{"arch": "uvit", "optimizer": "soap", "lr": 0.0019, "max_precond_dim": 1536}
Rows from block 9 of a small image diffusion model, named by matrix and row number. Rows with one number belong to one neuron. Each number is 128 + 24 x the weight over its row's rms, rounded and kept within 0 to 255. All counts start at 0. Numbers have three digits each. After the name is the row's rms in percent of the matrix's.
After each neuron's rows are labels from the 100 images, of 14976 (inputs lightly noised), where the neuron reaches its highest value: "colour at peak" is the nearest of a few named colours to the mean colour under the peak; "strongest on" is what is common among them. Only what is clearly more common there than usual is listed. The data: regions of photos with short descriptions (Visual Genome). In brackets: how many of the 100.
# fc1: MLP up (model.blocks.9.mlp.fc1.weight, 256x128), inputs 0-63
# fc2: MLP down (model.blocks.9.mlp.fc2.weight, 128x256, transposed), outputs 0-63

fc1.193 116:182152165104155101135170137148113100097079123154142124141145144138124142122123106108142120115097144114143146124108109139112140131160156109141110138130101077170086109163170113118100126130169098
fc2.193 120:090104132118119169125119130144182151115150095094114143094116136087151149116124136127134088151132146140094159172111160120154118144133077093120104154143175141099149149125107112151133144146118137
colour at peak: blue (44)
strongest on: text has "sky" (25)

fc1.133 140:155116149130132133112149114149128110094164127137120176131159102132132123099069146095124151145114156120160097110142127149138078117118157114089108133153075111124090105130126074160102121144127132
fc2.133 151:134118117132130091132129124100116158164090139106082083132115153164108127132146110150081130147123135113117167139115124123111130158114096149161095104141126108137145139103132201117124110146158107
colour at peak: white (63)
strongest on: text has "sky" (31); text has "blue" (26)

fc1.21 125:109160152135119148120148136143099175153102110124134140111154107117170160119109156144125130082126139112121127170105094103100147137143144154102076103147078077174118151159143127154116115134127135
fc2.21 131:150124107133163154138130151154145154114138151165119122151101111156118142108146146119136117159157116160139155115167136122138122105123151095117133148139158192123111089132118127101141150095128164
colour at peak: blue (63)
strongest on: text has "blue" (31); text has "sky" (25)

fc1.120 081:178139140140155172133171142123134121131086116133158158140140155148152186142086162133150153132096145143117117158134115103143127145114124103133136113123120075141066127143161093104129145096166106
fc2.120 068:115159140115168125099073085147133101114125127108134138175104169113180139116118151122123128150121082113133114137138119150138129171138132129164138151150103156149136126138147154174110085106120153
colour at peak: cyan (34); pink (31)
strongest on: text has "sky" (26)

fc1.170 138:135121098132118151141110163173098089104132082126149128141125154091151143099125108108126127132106137118095117135149112133153104130141130097095154162138119114144090105146112073162115134107130100
fc2.170 126:124116129109112126121162107137130148163097122103129140125178121143123124129098098154119167099123148113133119128114115124066127141150115130128114150109139128123148143142149191106113148149115130
colour at peak: blue (30)
strongest on: text has "sky" (34)

fc1.163 117:130126150101174143182124170129118153162166122177118113134092150143088147144105119068125107133134117143160101138142119127138063107116135149145148145119112144166101164126113148148176114115132123
fc2.163 166:140107114082102115138123133163133101109142111143139102129153152096143104130106129134119113140150116108134164115125108138145121140154123047119169147133115123104162138128177139121105123104130082
colour at peak: red (79)
strongest on: text has "red" (25)