From a checkpoint of a small image diffusion model: 1.85M parameters, activation quick_gelu.
Rows from block 7 of a small image diffusion model, named by matrix and row number. Rows with one number belong to one neuron. Each number is 128 + 24 x the weight over its row's rms, rounded and kept within 0 to 255. All counts start at 0.
After each neuron's rows are labels from the 100 images, of 14976 (inputs lightly noised), where the neuron reaches its highest value: "patch colour" is the nearest of a few named colours to the mean colour under the peak. Only what is clearly more common there than usual is listed. The data: regions of photos with short descriptions (Visual Genome).
# fc1: MLP up (model.blocks.7.mlp.fc1.weight, 256x128), inputs 0-127
# fc2: MLP down (model.blocks.7.mlp.fc2.weight, 128x256, transposed), outputs 0-127

fc1.48 [139 149 168 107 173 146 108  75 120 135 129 154  81 140 144  92 113  94 196 143 112 118 104  75 126 125 123 121 150 159 138 140 105 169 158 107 155 129 151 100 107 165 177 119 145 124 121 129 138 118 108 122 157 175 106 168 151 124 106 123 138 116 120 147 129 127 103 104 129 106 142 136 162 138 159 140 152 127 143 113 137 105 137  95 132 144 150 111 100 163 186 104 146 138 136 133 113 117 164  93 134 152 114 135 127 102  91 127 119 166 155 133 126 115 122 142 130 139 122 157 101 126 144 196 124  97 104 114]
fc2.48 [104 109 122 155 131 107 128 141 151  91 126  95 177 130 148 173 148 172  71 100 120 130 165 154 148 128 127 151  84 100 139 122 180 154 162 133 120 155 141 145 148 112 124 154 132 140 156 152 118 145 129 135 115 115 160 149 124 125 144 114 124 146 135 135 158 141 133 180 119 156 162 120 100 117 135 147 130 134  90 145 117 164 142 170 119 153 112 176 157 131 100 166 129 107 163  98 140 123 135 145  88 111 122 110 128 147 130 170 175 103 116 140 110 145 102 133 124 102 173 121 159 125 131  68 156 113 150 136]
patch colour: orange; red

fc1.184 [167 171 165 166 130 138 117 103 142 114 137 128  90 152 110 100  96 104 154 122 110 129  89 115 110 140 117  88 142 136 142 120 122 133 137 116 160 129 131  92 117 161 188 101 163 142 131 133 145 129 118 117 138 126 112 163 107  97 155  91 166  98 122 120 112 129  64 100 102 118 152 131 183 117 150  95 109 151 149 130 129 100 135 109 171 112 144  95 121 130 169 142 135 104 122 135  80  95 140 156 125 110 115 133  88 136  91 133 141 122 153  82 103 113 102 138 125 123  92 130 116 154 130 178 150 133  98 135]
fc2.184 [118 152 115 138 144  95 144 149 136 114  84  92 156 131 152 157 158 137 112 114 126 122 169 128 130 100 164 150  88 124  93 136 147 160 171 134 145 124 144 105 121 124 107 172 125 111 119 101 125 153 124 116 149 156 124 100 143 107 125 135 110 164 134 150 151  91 135 134 144 113 137 164 114 135 158 132 114 127 117 140 126 140 130 130  93 136 120 160 115 158  98 136 144 164 133 129 150 153 125 111  74 126 135 113 168 145  99 167 168 125 150 106 164 130 106 125 142  94 205 144 116 110 157  58 155 108 179 103]
patch colour: orange

fc1.141 [115 105 156 108 113 120 149 108 116 117 173 160 146 114 153 160 105 134 173 119 153 121 172 135 127 103 110 156 169 133  77 121 110  99 164 111 141 110 127 132 119  80 102 138  88 107 129 121 121 118 111 123 113 134 165  95 118 116 110 106  74 120  99  95 117 110 137 123 154  96 129 122 122 144  98 113 118  79 109  70 126 119  79 116 145  92 115 136 137 110 120  91 122 156 109 155 141 167 104 119  96 153 182 120 134 120 122  95 156 140 133  94  93 154 102 137  82 115 127 117 129 103 135 123 106 151 108 102]
fc2.141 [161 118 134 133 145 112 134 141 104 152 140 122  98  91 119  91 145 131 109 119  78 105 129 161 119 137 118 117  88 134 150 142 118 107 135 122  76 137 129 149 121 148 149 101 128 107 130 164 122 126 136 141 155 127 115  90 146 136 107 164 158 105 149 133  93 163 143 124  83 141  94 151 130 145 102 155 105 161 136 161 122 109 161 128 119 136 156 136 147 110 167 176 149  86 139 120 125 117 130 187 122 131 140 126 104  95 184  85  97 153 110 137 114 105 127  55 108 141 131 112 106 119 100 185 104 146 122 126]
patch colour: black; blue

fc1.71 [144  94 140 146  94 138 160 137  89 145 140 137  62 160 148 175 126  83 108 136 138 126 124 120 106 142 133 134  95 150 127  85 109 147 111 155 168 120 125 135 135  95  97  95 129 111 118 160 160 141 161 171 116 165 133 141 116 121  97 136 122 111 133 114  87 145 154 137 132 135 112 105 118 141 140 113 115 132 123 125 119 164 129 117 162 112 133  89 154  90 122 109 148 128 110 163 187 109 144  95 111 151 156 151 150  90 112 129 182 173  85  91 144 124 144  72 147 116 119 127 109 131 143 123 105 147 129 123]
fc2.71 [ 98 120 129 110 153 113 128 103 145 159 112 144 131 110 110  85 135 169 144 152 160 168 153 152 156 141 102 173 133 107 118 138 101 112 133 128 105 135 139 164  76 124 165 143 132  90 146 125 114  90 110 123 151 104 136 108 154 128 118 133 120 144 115 147 150 147  70 132 111 117 134 142 154 138  77 142 141 107 135 105 132 116 119 126 134 111 114 149 102 144 124  93 135 133 131  83  38 129 124 102 158 114 137 140 134 182 173 131 108  94 147 151  92 180 112 137 110 102 110 141 150  96 113 150 130 110 111 146]
patch colour: black

fc1.162 [152 128 128 149 133 105 143 143 134 108 156 160 141 121 168 145 134 130 122  85 141 137 100 159 129 140 127 116 143 142  96  92 110 121 139 108 137 135 127 155 174  86  96 126 114  88 111 207  80 130 117 137 124 155 150 116 153 153  96 107  86 125 118 105 118 110 179 117 113  76 132 123 127 149  97 127 102 104 153  73 138 106  89 110 134 129 159  99 165 140 153 113 150  87 145 151 182 168 128 127 133 130 166 135 132 112 165 133 149 128 132 103 105 135 125 122  97 104 130 149 135 153 164 155 117 116 132 130]
fc2.162 [128 104 151 137 105 146 144 156 105 141 123 119  66  88 115 114 188 123 140 149 132 121 117 120 112 152  78  93  83 124 130 138 110 114 123 136 118 138 124 160  92  95 130 113 155 120 127 137 136 150 147 114  95 124 127 109 130 145  95 137 137 164 111  94  85 145 134 119 119 163  57 111 146 162 125 168 133 131 133 104 138 103 164 103 140 116 113 125 132  97 106 128  98 135 137 140 111 163 127 147 141 133 167 160 145 114 190 100 128 156 118 192 135 115 175 102 141 116 133  88 133 133 104 112 114 116 164 121]
patch colour: brown

fc1.153 [ 96 140 150 111 140 131 147 121 134 125 104 110 205 138 160 110  68 143 130 122 122 133 135 168 133  85 129 147 176 128  98 154 144 139 147 126  96 127 152 133 146 167 145 141  90 146 134  89 123 118 120 130 125 109  94 115 110 112 190 132 130  97 117 114 119 131 112  79 123 124 154 143 149  93  97 132 127 104  60 120 143 128  93 161 145 109 121 157 144 122 110 120 126 134 119 156  94 113 124 124 116 130 164 107 129 122  85 123 138 136 104 115 122 138  72 129  74 113 150 109  91 119 105 117 103 171 126 115]
fc2.153 [133 130 166  89 138 136 104  95 107 160  87  97 145 113 109 120 178 144 156 150 116  89 115 107 100 125 145 150 105 156 139 130 137 143 123 113 137 140  90 115  94 199 123 131 103 103 165 100 150 106  83 148 154  71 128 111 106 116 139 150 148 127 144 167 134 115 154 177 117 175 156 143  91 151 128 122 103 121 112 173 116 153  97 133 153  96 139 118 133 152 146 140 159 113 156 106  98  99 118 140 117 143 127 116 111 119 132 108 117 153 152 144 132 108 134  83 113 134 147 126 156 129 120 158 122 164 148  88]
patch colour: pink

fc1.26 [ 99 124 118 132 137  73 141 131 121 135 122 146 106  94 148 153  75 154 143 121 130 135 168 155 165 122 117 129 175 109 110 148 156 119 143 113 102 104 164 157 146  96 116 132 137  90  83  76 105 150 171  99 162 126 110 132 124 135 170  95  90 119 100 114 114 131 132 116 151 133 109 129 119 156 125 157 140 122 162 132 125 106 104 129 124 121 134 121 139 107 100 121 111 163  96  98 138 180 106 131 123  99 176 156  80  93 133 136 137 125 164 115 103 154 119 123 101 160 164 133 165 125 127 119 127 105  95  90]
fc2.26 [130 120 174 101 122 174 134 117 136 144 134 161  94 116 118  67 162 138 140 167 173 159  88 125 131 138 150 146 131 155 128 113  95 117 154 139 121 149 119 130  98 159 165 109  87 144 193 150 129 102 120 126 101 146 149 117 156 135  84 154 149 144 121 145 132 138 109 103  91 116 101  85 129 134  99 139 113  91 116 115 103 133 133  89 135 134 130 119 117 123 169  84 158 110 147 172 112 102 132 132 138 154 130 133 162 158 139 138 128 117 122 120 134 184 140 104 103 108  93 139 159 161 138 144 115 155 160 124]
patch colour: grey

fc1.113 [147  89 104 133 133 148 168 140 136 121 105 130 141 146 109 147 134 131 131 129 130 118 151  98 146 157 115  87 110 128 192 119 150 107 113 123 104 114 123 116 172 105 143 147  85 119 147 165  97 120 139 139 109 106 166 102 131 103  80 136 114 106 168  87 108 108 107 115 122 154 166 138  76  95 153  81 131 161 151 120 162 120 188 110 140 109 112 138 140 120 141 135 144 107 147 112 147 113 128 134 173 107 112 133  90 145 185 138 138  80 134  91 130 144 139 140 116 149 126 155 100 158 177 134 136 124 120 113]
fc2.113 [135 190 135 108 150 104  77 131 126 124 158 155 129 141  85 113 172 135 108 156 119 120 116 142 122 111 141 142 138 157 123 149  89 122 107 144 129 145 135 124 116 151 142  72 117  99 149 145 199 103 143 138 107 127  96 127 146 145 123 145 131 169  88 140 131 157 137 139 122 150 101  95 157 151 141 169 113 107 102  94 112 140 115 106 116  83 162 112  86 163 156 127 112 142 141 149 106 142 147 105 128 134 145 151  97  91 105 126 143 175 115 134 105 125 169 132 157 129 118  89 144 132  92 170 117 152 116 154]
patch colour: brown

fc1.46 [116 102 132 131 118 141 166 127 138 105 142  97 113 105 146 135 130 135 158 130 135  92 173 123 121 165 119 162 117 110 162 116 133 129 139 107 156 103 130 135 146  50 112 152 129 147 137 151 112 121 115 160  88 120 146 120 139 132 128  88  98 103 139  89 114  63 148 164 142 130 157  99 118 135 104 104 133 132 131  58 156 129 121 141 145 148 134 160 181 110 124 138 111 139 132 124 152 143 137 164 100 133 124 103 166 118 173  91 151  71 136 134 100 118 152 156 161 116  92 144 146 116 167 134 139 133 113 116]
fc2.46 [172 125 157 135 125 122 115 143 111 121 144 177  87 130 161 110 143 137 104 146 109 125 107 128 136 102 126 130 146 139 109  78  95 113 155 131  87 132  85 142 131 121 157 120 163  92 133 151 140 146 116 118 171 148 129 109 176 152  97 140 139 138 101 131 118 181 110  85 112 112  60 160 131 172 140 139  97 128 153 114 114  94 108 114 122 109 136  86  90 129 130 130 169 144 122 155 109 154 128 127 166 119 149 143 121 122 126 115 134 177 125 124 115 156  88 101 129 128  83 120 134 129 102 179  95 105 137 136]
patch colour: black

fc1.220 [148  98 157 122 139 103 122  99 126 117 128  99 145 157 144 139  96 112 107 130 152 109 170 136 142 113 117 135 119 101 129 139 105 155 138 118 142 102 160  83  99 119  98 177 104 145 140 105 132 133 136 134  99 121 149 139  89  82 130 131 154 112  96 113 110 101 124 141 129 118 144 109 116 123 154  97 133 155  99 167 127 136 138 154 111 107 104 157 109 124 139 107  81 137 129 134 129 104 105 111  75 120  62  73 113 105  70 109 111 168 120  82 131 120  92 125 119 119 169 124  99  82 114  85 114 113 149 106]
fc2.220 [ 97 192 158 148 117 105 105 117 164 100 116 109 103  88 127 127 133 120 129 145  82 134  97  96 102 100 149 123 148 136 127 156 138  81 160 111 160 133 154 135 126 184 178  92 130 145 121 115 149 148  92  95 158 133 111 130 134 141 151 126 131 118 138 136 138 155  84 103 115  92 128 136 136  79 124 121 103 102 127 120 117 106 124 105 156 107 150 140 126 149 136 105 156 103 132 123  53 122 159 142 119 139 171 156 162 143 119 120 106 102 137 143 112 117 153 142 133 151 100 152 133 145 136 143 152 119  66 138]
patch colour: pink

fc1.241 [152  91 118 148 151 116 125  97 147 124 147 117 127  97 176 194 132  97 130 120 185 115 181 137 113 157 109 153  91 118 143  93  64  86 129 131 176  94 102 114 128  83 110 110 107 121 171 154 156 149 144 149 133 127 169 113 103 133 106 146 118  94 122 117 157 134 126 163  83 127 144 124 119  99 118 105 169 138 126 126 123 141 118 130 151 124 135 157 169 117 128 148 161 147 173 140 182 126 145 140 132 125 133 129 127  91 104 129 109 124 119 126  98 149 153 145 130 147  99 119 119 126 154 144 150 111 125 126]
fc2.241 [109 144 162 148 111  93 150 110 124  75 137 141 101 111 152 106  92 161 169 131 100 148 138 143 123 134 114 120 144 145 122 143 165 111 137  97 113 131 135 167 124 137 117 141 145 119 102  85 111  93 102  93 143 144 124 115 141 113 118 100 154 131 164 141 105 126 117 104 140  60 142 173 159 155 104 114 102  91 146 102 160 107 142 140 115 115 143 110 132  96 117 149  50 141 107 172  88 164  91 131 118 147 120 107 155 139 154  96 108 134 161 129 155 117 137 103 102 133 135 154 160 149 110 127 108 101 116 131]
patch colour: pink

fc1.65 [143  47 137  86 129 125 123 104 127 133 120 107 167 117 159 157 132 128 149 137 192 110 164 120 142 163 143 163 122 171 131 136 100 148  89 141 157 113 127 127 130 140  76 145 115 130 129 161 153 120 160 136 122 133 155 158 131 114 140 128 154 123 119 141 140 116 138 150 149 154 140 125  86 177 108 157 112 157 127 132 119 165 108 156 165 105 117 126 145 121 144 121 178 141 136 157 125 143 128 113 116 165 138  94 130 104 150 121 172 151  98 143  80 148 151 130 139 130 109 118 152  70 119 101 107 122 155  94]
fc2.65 [116 164 116 152 144 111 116 103 128 122 149 133 116  87 131 112 124 161 108 162 118 147 132 189 117 115 154 122 145  83  87 133 163 108 144 132 137 106 122 166  75 145 134 141 154 109 116  58 117 121  88 114 169 115 117  75 119 149 130 149 134 133 138 162 171 122  89  97  84  96 144 166 135 102  81 127 143 113  97 149 125 129 119 142 106 119 132 150 117 115 119 118 108 124 121 110  78 117 127 117 135 133 151 111 132 184 119 113  83 154 126 110 129 136 107  99  90 152 126 146 165 121 108 166 132 128 132 124]
patch colour: black

fc1.44 [155 186 171 153 148 137 125  91 160 117 111 136  89 156 125 132 147 120 145 137  88 129 163 134 108 121 140  78 122  99 118 137 155 158 152 142 167 140 130 105 136 145 164  97 157 154 139  97 127 107 123 135 136 117 144 145 136 113 119  94 183 148 125 125 127 140  89 140 129 114 160 125 150 124 168 114 111 129 115 143 153 140 138 130  99 151 155 146  79 137 157 178  91 140 139  94  58 122 142 136 162  98  88 128 104 166  81 116 124 136 155 120 112 146 100 130 126 114 141 173 137 137 130 140 140 102 149 111]
fc2.44 [117 158 101 176 163  89 116  98 112 100 129  61 152 103 135 127 105 127 118 101 125  97 141 154 112 106 119 153 113 156 138 156 126 130 141 139 164 150 163 111 119 177 160 129  79 124 123 116 148 142 131 133 162 163  96 126  99 109 154 146 154 111 114 129 159  84  98 134 103 120 155 148 150  99 146 126 131 138  91 137 134 135 125 126 139 114 131 139 128 135 162  96 128 125 107 134 122  75 132 141  69 121 118 121 123 144  69 134 128 117 168  97 138 124 105 159 130 126 157 163  94  94 187 105 127 129 120 144]
patch colour: pink

fc1.12 [120 134  96 108 130 134 115 157 147 137 133 134 104 125  88 135 118 157 103 133 119 152 164 124 148 122 120  93 118 147 148 121  95 147 131 151 123 149 109 145 122  90 175  88 125  72 132 122 147  79 123 151 173 141 157 132 190 113 104  99 132 121 126 149 128 140 126 107 144 109 112 160 150 145 123  94 147 149 121 123 116 156 150 146 105 128 127 127 108 135 158 134 121 109 139 104 161  92 125 128 155 101  92 124  69 122 108  99 115  79  86 127 116 117 123  92 152 150 100 154 139 127 178 171 114 109 132 197]
fc2.12 [ 78 142 161 151 104 101 100 126 113 152 135 134 111 148 135 169 139 126 136 131 124 118 106 105 149 117 120 153 103 113 121 153 124 142  99 108 173 174 138 104 132 120  76 121 119 172 144 152 106 182 166 101  98 131 133 114 126 134 175 105 114 117 128 116  91 132 137 147 119 149 140  89 133 125 151 173 136  94 148 145 127 129 135  80 103 144 104 113 167 131  83 153 124 127 119 155 138 176 139 121 170 126 121 143 106 144 163 135  96 150 188 139 156 103 132 120 120  91 146  90 117 139 117  84 165 127 126 110]
patch colour: brown

fc1.225 [141  79 152 149 108 143 109 129 103 109 129 133  92 131  94 108 152 143 139 128 147 146 120 105 107 117 149 126 110 142 152 138 124 128  96 161 114 122 124 123 134 142 115 153  99 152 176 147 159 142 127 133 167  95 143 129 104 130 116 125 156 101 133  80 144 146  98 147 136 172 136 138 108 118 157 125 112 168 125 137 159 108 182  78 164 133 154 123 141 136 156 136 184  82 135 105  97 134 168 145 154 145 170 120 120 116 166 118 177 116 114  91 104 124 132 129 135 152 130 179 131 137 109 102 145 100  98  72]
fc2.225 [138 156 101 115 140 128 136 132 135  95 161 140 179 185 122 151  94 122 120 106  85 126 138 110 145 150 152  92 190  92 110 139 166 113 123 112  93 105 126 128 140 136 134  91 174 125  87 130 119 128  88 149 126 148  93 156 121 127 121 113 114 129 101 149 127 121 121  68 141  94 148 154 123 154 116 124 129 100 123 131 125 148 130 162  65 130 126 114 110 133 140 141  86 128 129 126 108 132 106 108 116 123 117 125 150 109 109 132 112 201 106 162 100 121 144 137 162 177 105 107 124 106  95 145  93 111 127 132]
patch colour: brown

fc1.4 [117 157 141 110 119 143 136 102  87 111 106 101 143 148 104 113 145 115 142 117  90 142 106 117 121 136 163 103 111 119  88 132 163 147 117 117 121 172 154 139 168 136 143 121  83 124 145 131 157 127 121 128 105 143  77 145 131 158 122 139 110 123 143 127  88 107  84 135 120 117 188 125 110 106 111 137 128  79 122 106 147 124 115  54 119  99 103  96 112 155 150 121 135  77 115 109 100 157 150 157 107 147 157 139 159  91 138 110 134 114 119 135 124 153 137 166 132 131 107 143 110 146 177  98  95 179 127  96]
fc2.4 [159  95 135 152 152 131 136 153 167 168  97 152 120 147 146 163 111 130 150 131 153 125 162 133 137  94  98 168 113 148 155  96 138 151 141 149  90 132 116 122 121 102 142 160 103  90 131 129 108 139 119 149 144 103 161 117 122  77 150 147 113 147 134 109 141 152 155 128  98 150  82 142 121 154 146 147  83 129 131 157 107 155 117 146 151 178 119 136 139 102  98 108 142 168 125  99 177 134 158 115 114  89 142 120 143 115 168 138 121 148  91  93 120 122  85  89 112 133 148  96  83 102 122 152 150 116 159 116]
patch colour: black

fc1.201 [188 135 187 123 137 141 117 115 135 127 144 115  82 117 107  48  73 139 137 141 139 127  83 124 125 118 138 102 126 136 150 110 124 114 117 122 114 113 106  88 102 173 162 130 180 116 132 129 146 138 115  91 140 107 127 162 147 114 173 136 179 115 107 123 125 144 101  92 124 156 122 127 146 147 146 132 102 159 181 144 122 113 115 114 135 127 119 111 102 121 142 147 159 112 143 122  84 121 157 143 135  92 115 134  74 136 102 139 114 117 129 146  99 128 122 116 127 121  89 128 130 142 116 194 144 123 137 106]
fc2.201 [104 107  90 112 114 132 148 145 116 132  81  90 180 141 105 148 154  95 103  88  64 134 109  64 173 127 135 130 148 124 114 148 120 186 100 115 138 102 130 125 163 144  97 141 117 156 104 129 108 122 135 189 143 140 107 149 117 123 121 122 118 138 162 134 128 105 107 134 136 120 140 144 107  81 115  81 149 130 115 152 132 106 183 152 120 150 123 114 147 156 125 117 118  82 111 128 131 120 111 111 119 154 129 123 147 130 134 145 151 112 143 119 134  94 151 174 166 156 159 114 123 107 119  72 131 119 127 139]
patch colour: orange

fc1.154 [ 94 121 148 103 137  76 118 127 120 137 100 102 163 123 176 115  88 146 148 127 105 112 159 163 132  81 148 138 184 124  61 156 126 166 153 105 123 121 146 117 113 135 119 158  67 151 115  94 117 131 122 121 119 130 134 116 104 111 150 114 120 140 100 153 110 107 100  98 122 102 121 161 141 123 111 128 115  85  89 127 122 102  90 142 117  96 132 140 137 124 122 123 113 124 100 143 103 124  88 110  90 141 135 132 125 105  95 110 146 151 132 116 148 147 108 124  60 113 162 119 129 106 107  77 163 138 122 107]
fc2.154 [138 148 183  74 141 161 133  80 133 151 122 139 134 131 108 104 104 125 146 119 150 105 107 113 106 108 117 167  96 164 201 126 165 133 127 110 106 163 132 139 148 192 155 130  97 119 148 120 133 103 129 129 121  88 119 126 127  58 159 159 148 106 125 139  99 132 136 148 118 139 144  82 126 107 156 136 103 144 151 137 113 158 132 121 166 123 147 122 126 124 142 122 138 135 129 159 123  94 124 146  95 151 123 112 120 133 133  91 105 124 108 112 104 131 121 124 122 149 127 145 109 143 169 191  84 167 128 113]
patch colour: pink

fc1.10 [164 139 165 147 137 150 141  97 149 125 124 120  89 149 131 138 145 102 122 124 113 116 106 116  78 129 122 103 176 141 158 139 164 162 184 109 161 118 129  84 125 159 159 103  84 130  95 116 116 140 155 107 156 149 131 147 132  87 151  70 136 121 121  88 101 135  99 106 124 100 155 150 148 106 104  83  99 153 108 145 119  83 112 132 148 128 164 126 108 145 186 135 122 160 109 104 134 137 132 132 119 148 146 109  97 115  96  91 121 131 160  94 117 116 104 126 103 127 131 112 117  96 124 164 148 113 113 106]
fc2.10 [ 88 114  69 143 135 106  82 158 137 100  83 110 139 106 118 163 126 128  89 126 107 111 163 140 179 119 137 160 104 125 105 108 130 109  60 126 120 140 106 141 166 143 131 145 129 112 152 144 132 127 108 107 124 124  84  77 147 137 139 164 140 169 139 134 156 128 126 156 117 173 153 142 131  96 166 142 140 141 124 115  95 143 164 112 128  92 124 152 124 124 116 107 131  94 154 131 105 107 159 124 110 130 127 123 172 165 117 130 192 120 155 124 135  87 144 131 154 138 159 118 130 124 145  90 125 160 137 132]
patch colour: orange

fc1.74 [140 145 155 136 184 148 107 124 171 161 140 163  96 153  74  86 137 142 134 171 153 153 159 126 111 111 139 105 154 143 173 147 108 140 167 139 141 140 156 126 128 159 188 110 115 130 141 119 146 130 145  88 159 132 131 148 153  94 120 182 158 135 123 145 113 124  82  95  94  99 114 148 126 124 149 129 141 160 165 144 114 142 139 126 130 161 131 133 110  93 163 134 137 112 116 113 102 105 132 134 155 104 125 143  95 128 174 111  82 113  88 103 111 150 110 106 134 146 120 151 129 127 136 162 137 119 112 163]
fc2.74 [111 127 116 120 100 102 170 129  96 118 115  96 184 125 174 136 104 109 141  85  97 136 102 104 176 147 134 121 146 117 103 120 153 108 110 128 126 101 129 153 144 136  86 163 137 138 107 128 106 146 121 165 116 126 121 131  99 150 119  64  93 117 147 114 142 122 158 138 173 139 152 167 135 104 114 106 117  85 118 136 141 100 134 137 131 119 118 111 166 156  92 115 140 130 131 154 154 157  99 113  90 146 158 130 113 132  94 176 186 106 170 146 132 104 144 173 144 143 134 106 120 119 103  91 148 150 124 116]
patch colour: brown

fc1.247 [134  94 103 133 125 104 105 162  93 122 114 122 139 122 153 167  98 143 134 167  68 172 167 153 156 151 159 138 146 121 102 131 147 158 133 126 135 142 114 122 130 128 170 111 115 140 110  88 160 132 128 124 125 130 121 132 158 122 150 117 101  83 157 138 137 150  81 108 127 140 112 123 124 137 123  87  89 151 137 140 123 109 168 101 137 136  98 137 143 120 103 159 130  92 149  95 176 165 165 171 137 111 155 142 135  94 154 128 169  83 114 111 113 151 116 164 110 135 131 132 152 118 140  99 171 152  82 109]
fc2.247 [150 135 164 126 126 153 146 143 157 159 148 146 120 126  87 114 175  97 147 116 116 104 103 102  93 133 105  96 106 132 160 108 115  62 151 120 109 115 141 138 150 136 120 135 151 153 139 149 153 107 122 134  92 117 104 135 114 109 118 168 153 158 143 112 126 123 154 120 100 153  77 114 122 109 157 161 146 127 154 119 122 129 126  93  99 120 151 132  83 130 124  91 148  95 131 125  59 170 144 124 159 141 124 128 147 104 114 132 116 175  96 170  87 148 136 110 180 132 148 115 144 130 124 173 110 117 126  94]
patch colour: brown

fc1.104 [119 152 147 165 161 100 125  95 139 145 116 129 104 156 118 135 159 131 140 111 156 117 131 106  92 131 131  58  96 124 156 147  87 131 140 126 138 149 135  89 107 133 139  88 107 134 149 125 133 120 118 124 132 160 130 132 121 155 126 116 137 151  90 124 110 137 119 166 110 131 123 127 168  90 154 128 163 138  91 138 147 141 165 121 109 134 137 129 136 118 158 186  99 135 171 119 124 104 140 110 168  95 118 190  86 132  90 113 125 140 158  89 100 138 159 122 165 148 130 185  97 115 109 132 138  97 126 175]
fc2.104 [128 124 113 178 114 124 116 131 124  97 162 124 178 125 127 162 140  97 124  73 146 169 113 136 124 120 173 132 168 144  99 111 124 118 100 106 154 110 134 132 157 146 107 152 126 150  95 155 112 122 139  78 156 111 151 142 123 103 123 143 132  93 144 135 124  63 133  85 164 113 171 148 118 111 128  90 135 147 132 122 143 131 147 137 162 121 108 151 155 108  97 108 120 144 126  92 125 126 132 139  85 131 108  78 164 150  93 109 101 124 133 121 140  99 117 148 146  88 152 137 139 122 154  83 146 109 100  74]
patch colour: grey; pink

fc1.134 [153 108 174  76 121 124 156 133 119 142  95 100 142  60 152 150 132 159 148 182 115 130 157 138 147 101 115 148 131 153 112 107 104 134 113 163 152 136 125  98 147  79 127 156 116 117 153 127 132  83 137 163 166 125 136 101 111 130 120  94 146 130 129 124 132 127 120 190 131 166 132 133 122 135 182 118 135 131 128 160 121 142  85 154 167 107 154 132 142 102 107 116 163 175 124 142 154 126 140 154 132 127 134 155 100 133 140 115 177 117 125  76 122 156 161 165 127 153 138 128 105 117 115 124 143 137 125  97]
fc2.134 [ 82 105 118 129 120 156  99 105 153 128 131 130 113 123  86  91 145 149 135 141 176 135 106 175 111 181  99 171 121 148 151 135 156 135 143 109 114 142 109 150  98 193 157 151  94 112 134 116 134  91 124 124  96 120 137 131 138 138 146 149 140 110 135 166 153 158 103 123 105 127 114 105 134 113  98 138 113  91  98 105 112 125 138  95 127 135 136 165  94 105 155 107 105  99 159 105  79 121 132 116 138 146 113 131 171 150 127 114  95 136 103 146  88 149 137 130 141  90 142 151 186 116 123 160 109 134 168 144]
patch colour: black

fc1.238 [168 150 133 147 166 126 116 104 147 124 133 132 132 148 131  68 100 128  63 139 116 132 109 149 137  84 142 105 145 115 137 125 137 136 143 130  95 127  91  95  82 179 164 128 150 125  86 102 148 127 106 122 150 115 123 146 150 125 177 157 177 127  98 126 147 156 113  90 102 124 117 157 163 142 122 147 112 160 142 146 135 132 162 133 106 141 110 127  99 133 158 135 141 132 133 129  83 113 148  95 145 106 104 118 127 143  80 149 105 152 136 139 156 132  85  68 121 118 103 121 156 112 114 156 121  99 168 132]
fc2.238 [ 92 152 129 117 160 126 118 134 101 128  90  83 177 140 135 149 116 120 128 106 105 128 121  78 140 134 120 133 125 131 130 159 134 142 113 151 141  99 159 101 137 140  93 168 112 158 138 120 116 126 111 183 110 105 117 137  98 124 157 120 119 122 164 113 129 103 154 146 155 121 169 129  94  97 150 113 119 122 106 173 102 132 164 149 129 124 133 128 155 150 113 148 131  82 136 133 136  92  93 127  94 141 100 119 102 139  76 171 131  88 177 119 157  87 131 161 157 138 163 132 111 135 132  58 154 141 140 123]
patch colour: pink

fc1.76 [146  95 129 107 111 123 168 112 125 102 133 162 156 143 147 153  89 132 162 138  58 101 131 145 154 155 133 101 137 149 141  71 133 164 132 143 132 161  94 140 165 113 171 133 145  90 143 130 135 109  93 143 136 101 108 130 103 122 136 137  95 132 149  97 126 118 135 145 153 151 180 125  90 152 118  97 122 107 114  92 149 141 101 116 121 107 157 120 108 138 146 118 119 141 114  98 140 121 135 150 138 149 157 114 132 135 142  95 164 104 116 130  66  76 105 120 193 140 153 145  98 122 139 122 148 149 133  99]
fc2.76 [112 109 118  99 132 138 104 122 147 124 110 136 111 150 116 111 134 169 132 169 160 158 167 151 156 130  89 142 132 119 124 121 145 112  99 148  89 112 113 151 115 145 138 154 114 131 124  99 148 101 103  98 161 134 101 101 178 121 112 116 116  99  91 162 138 148 103 124  89 151 129 158 166 142 107 172 107 151 114 161 130 156 128 125 155 126 113 130  74 121 119 107 172 144 147 108  85 141 150 106 159  64 140 155 150 131 161 126  84 136  93 136 160 170 117 128 114 147 105 156 180 143 127 149 107 115 134 123]
patch colour: black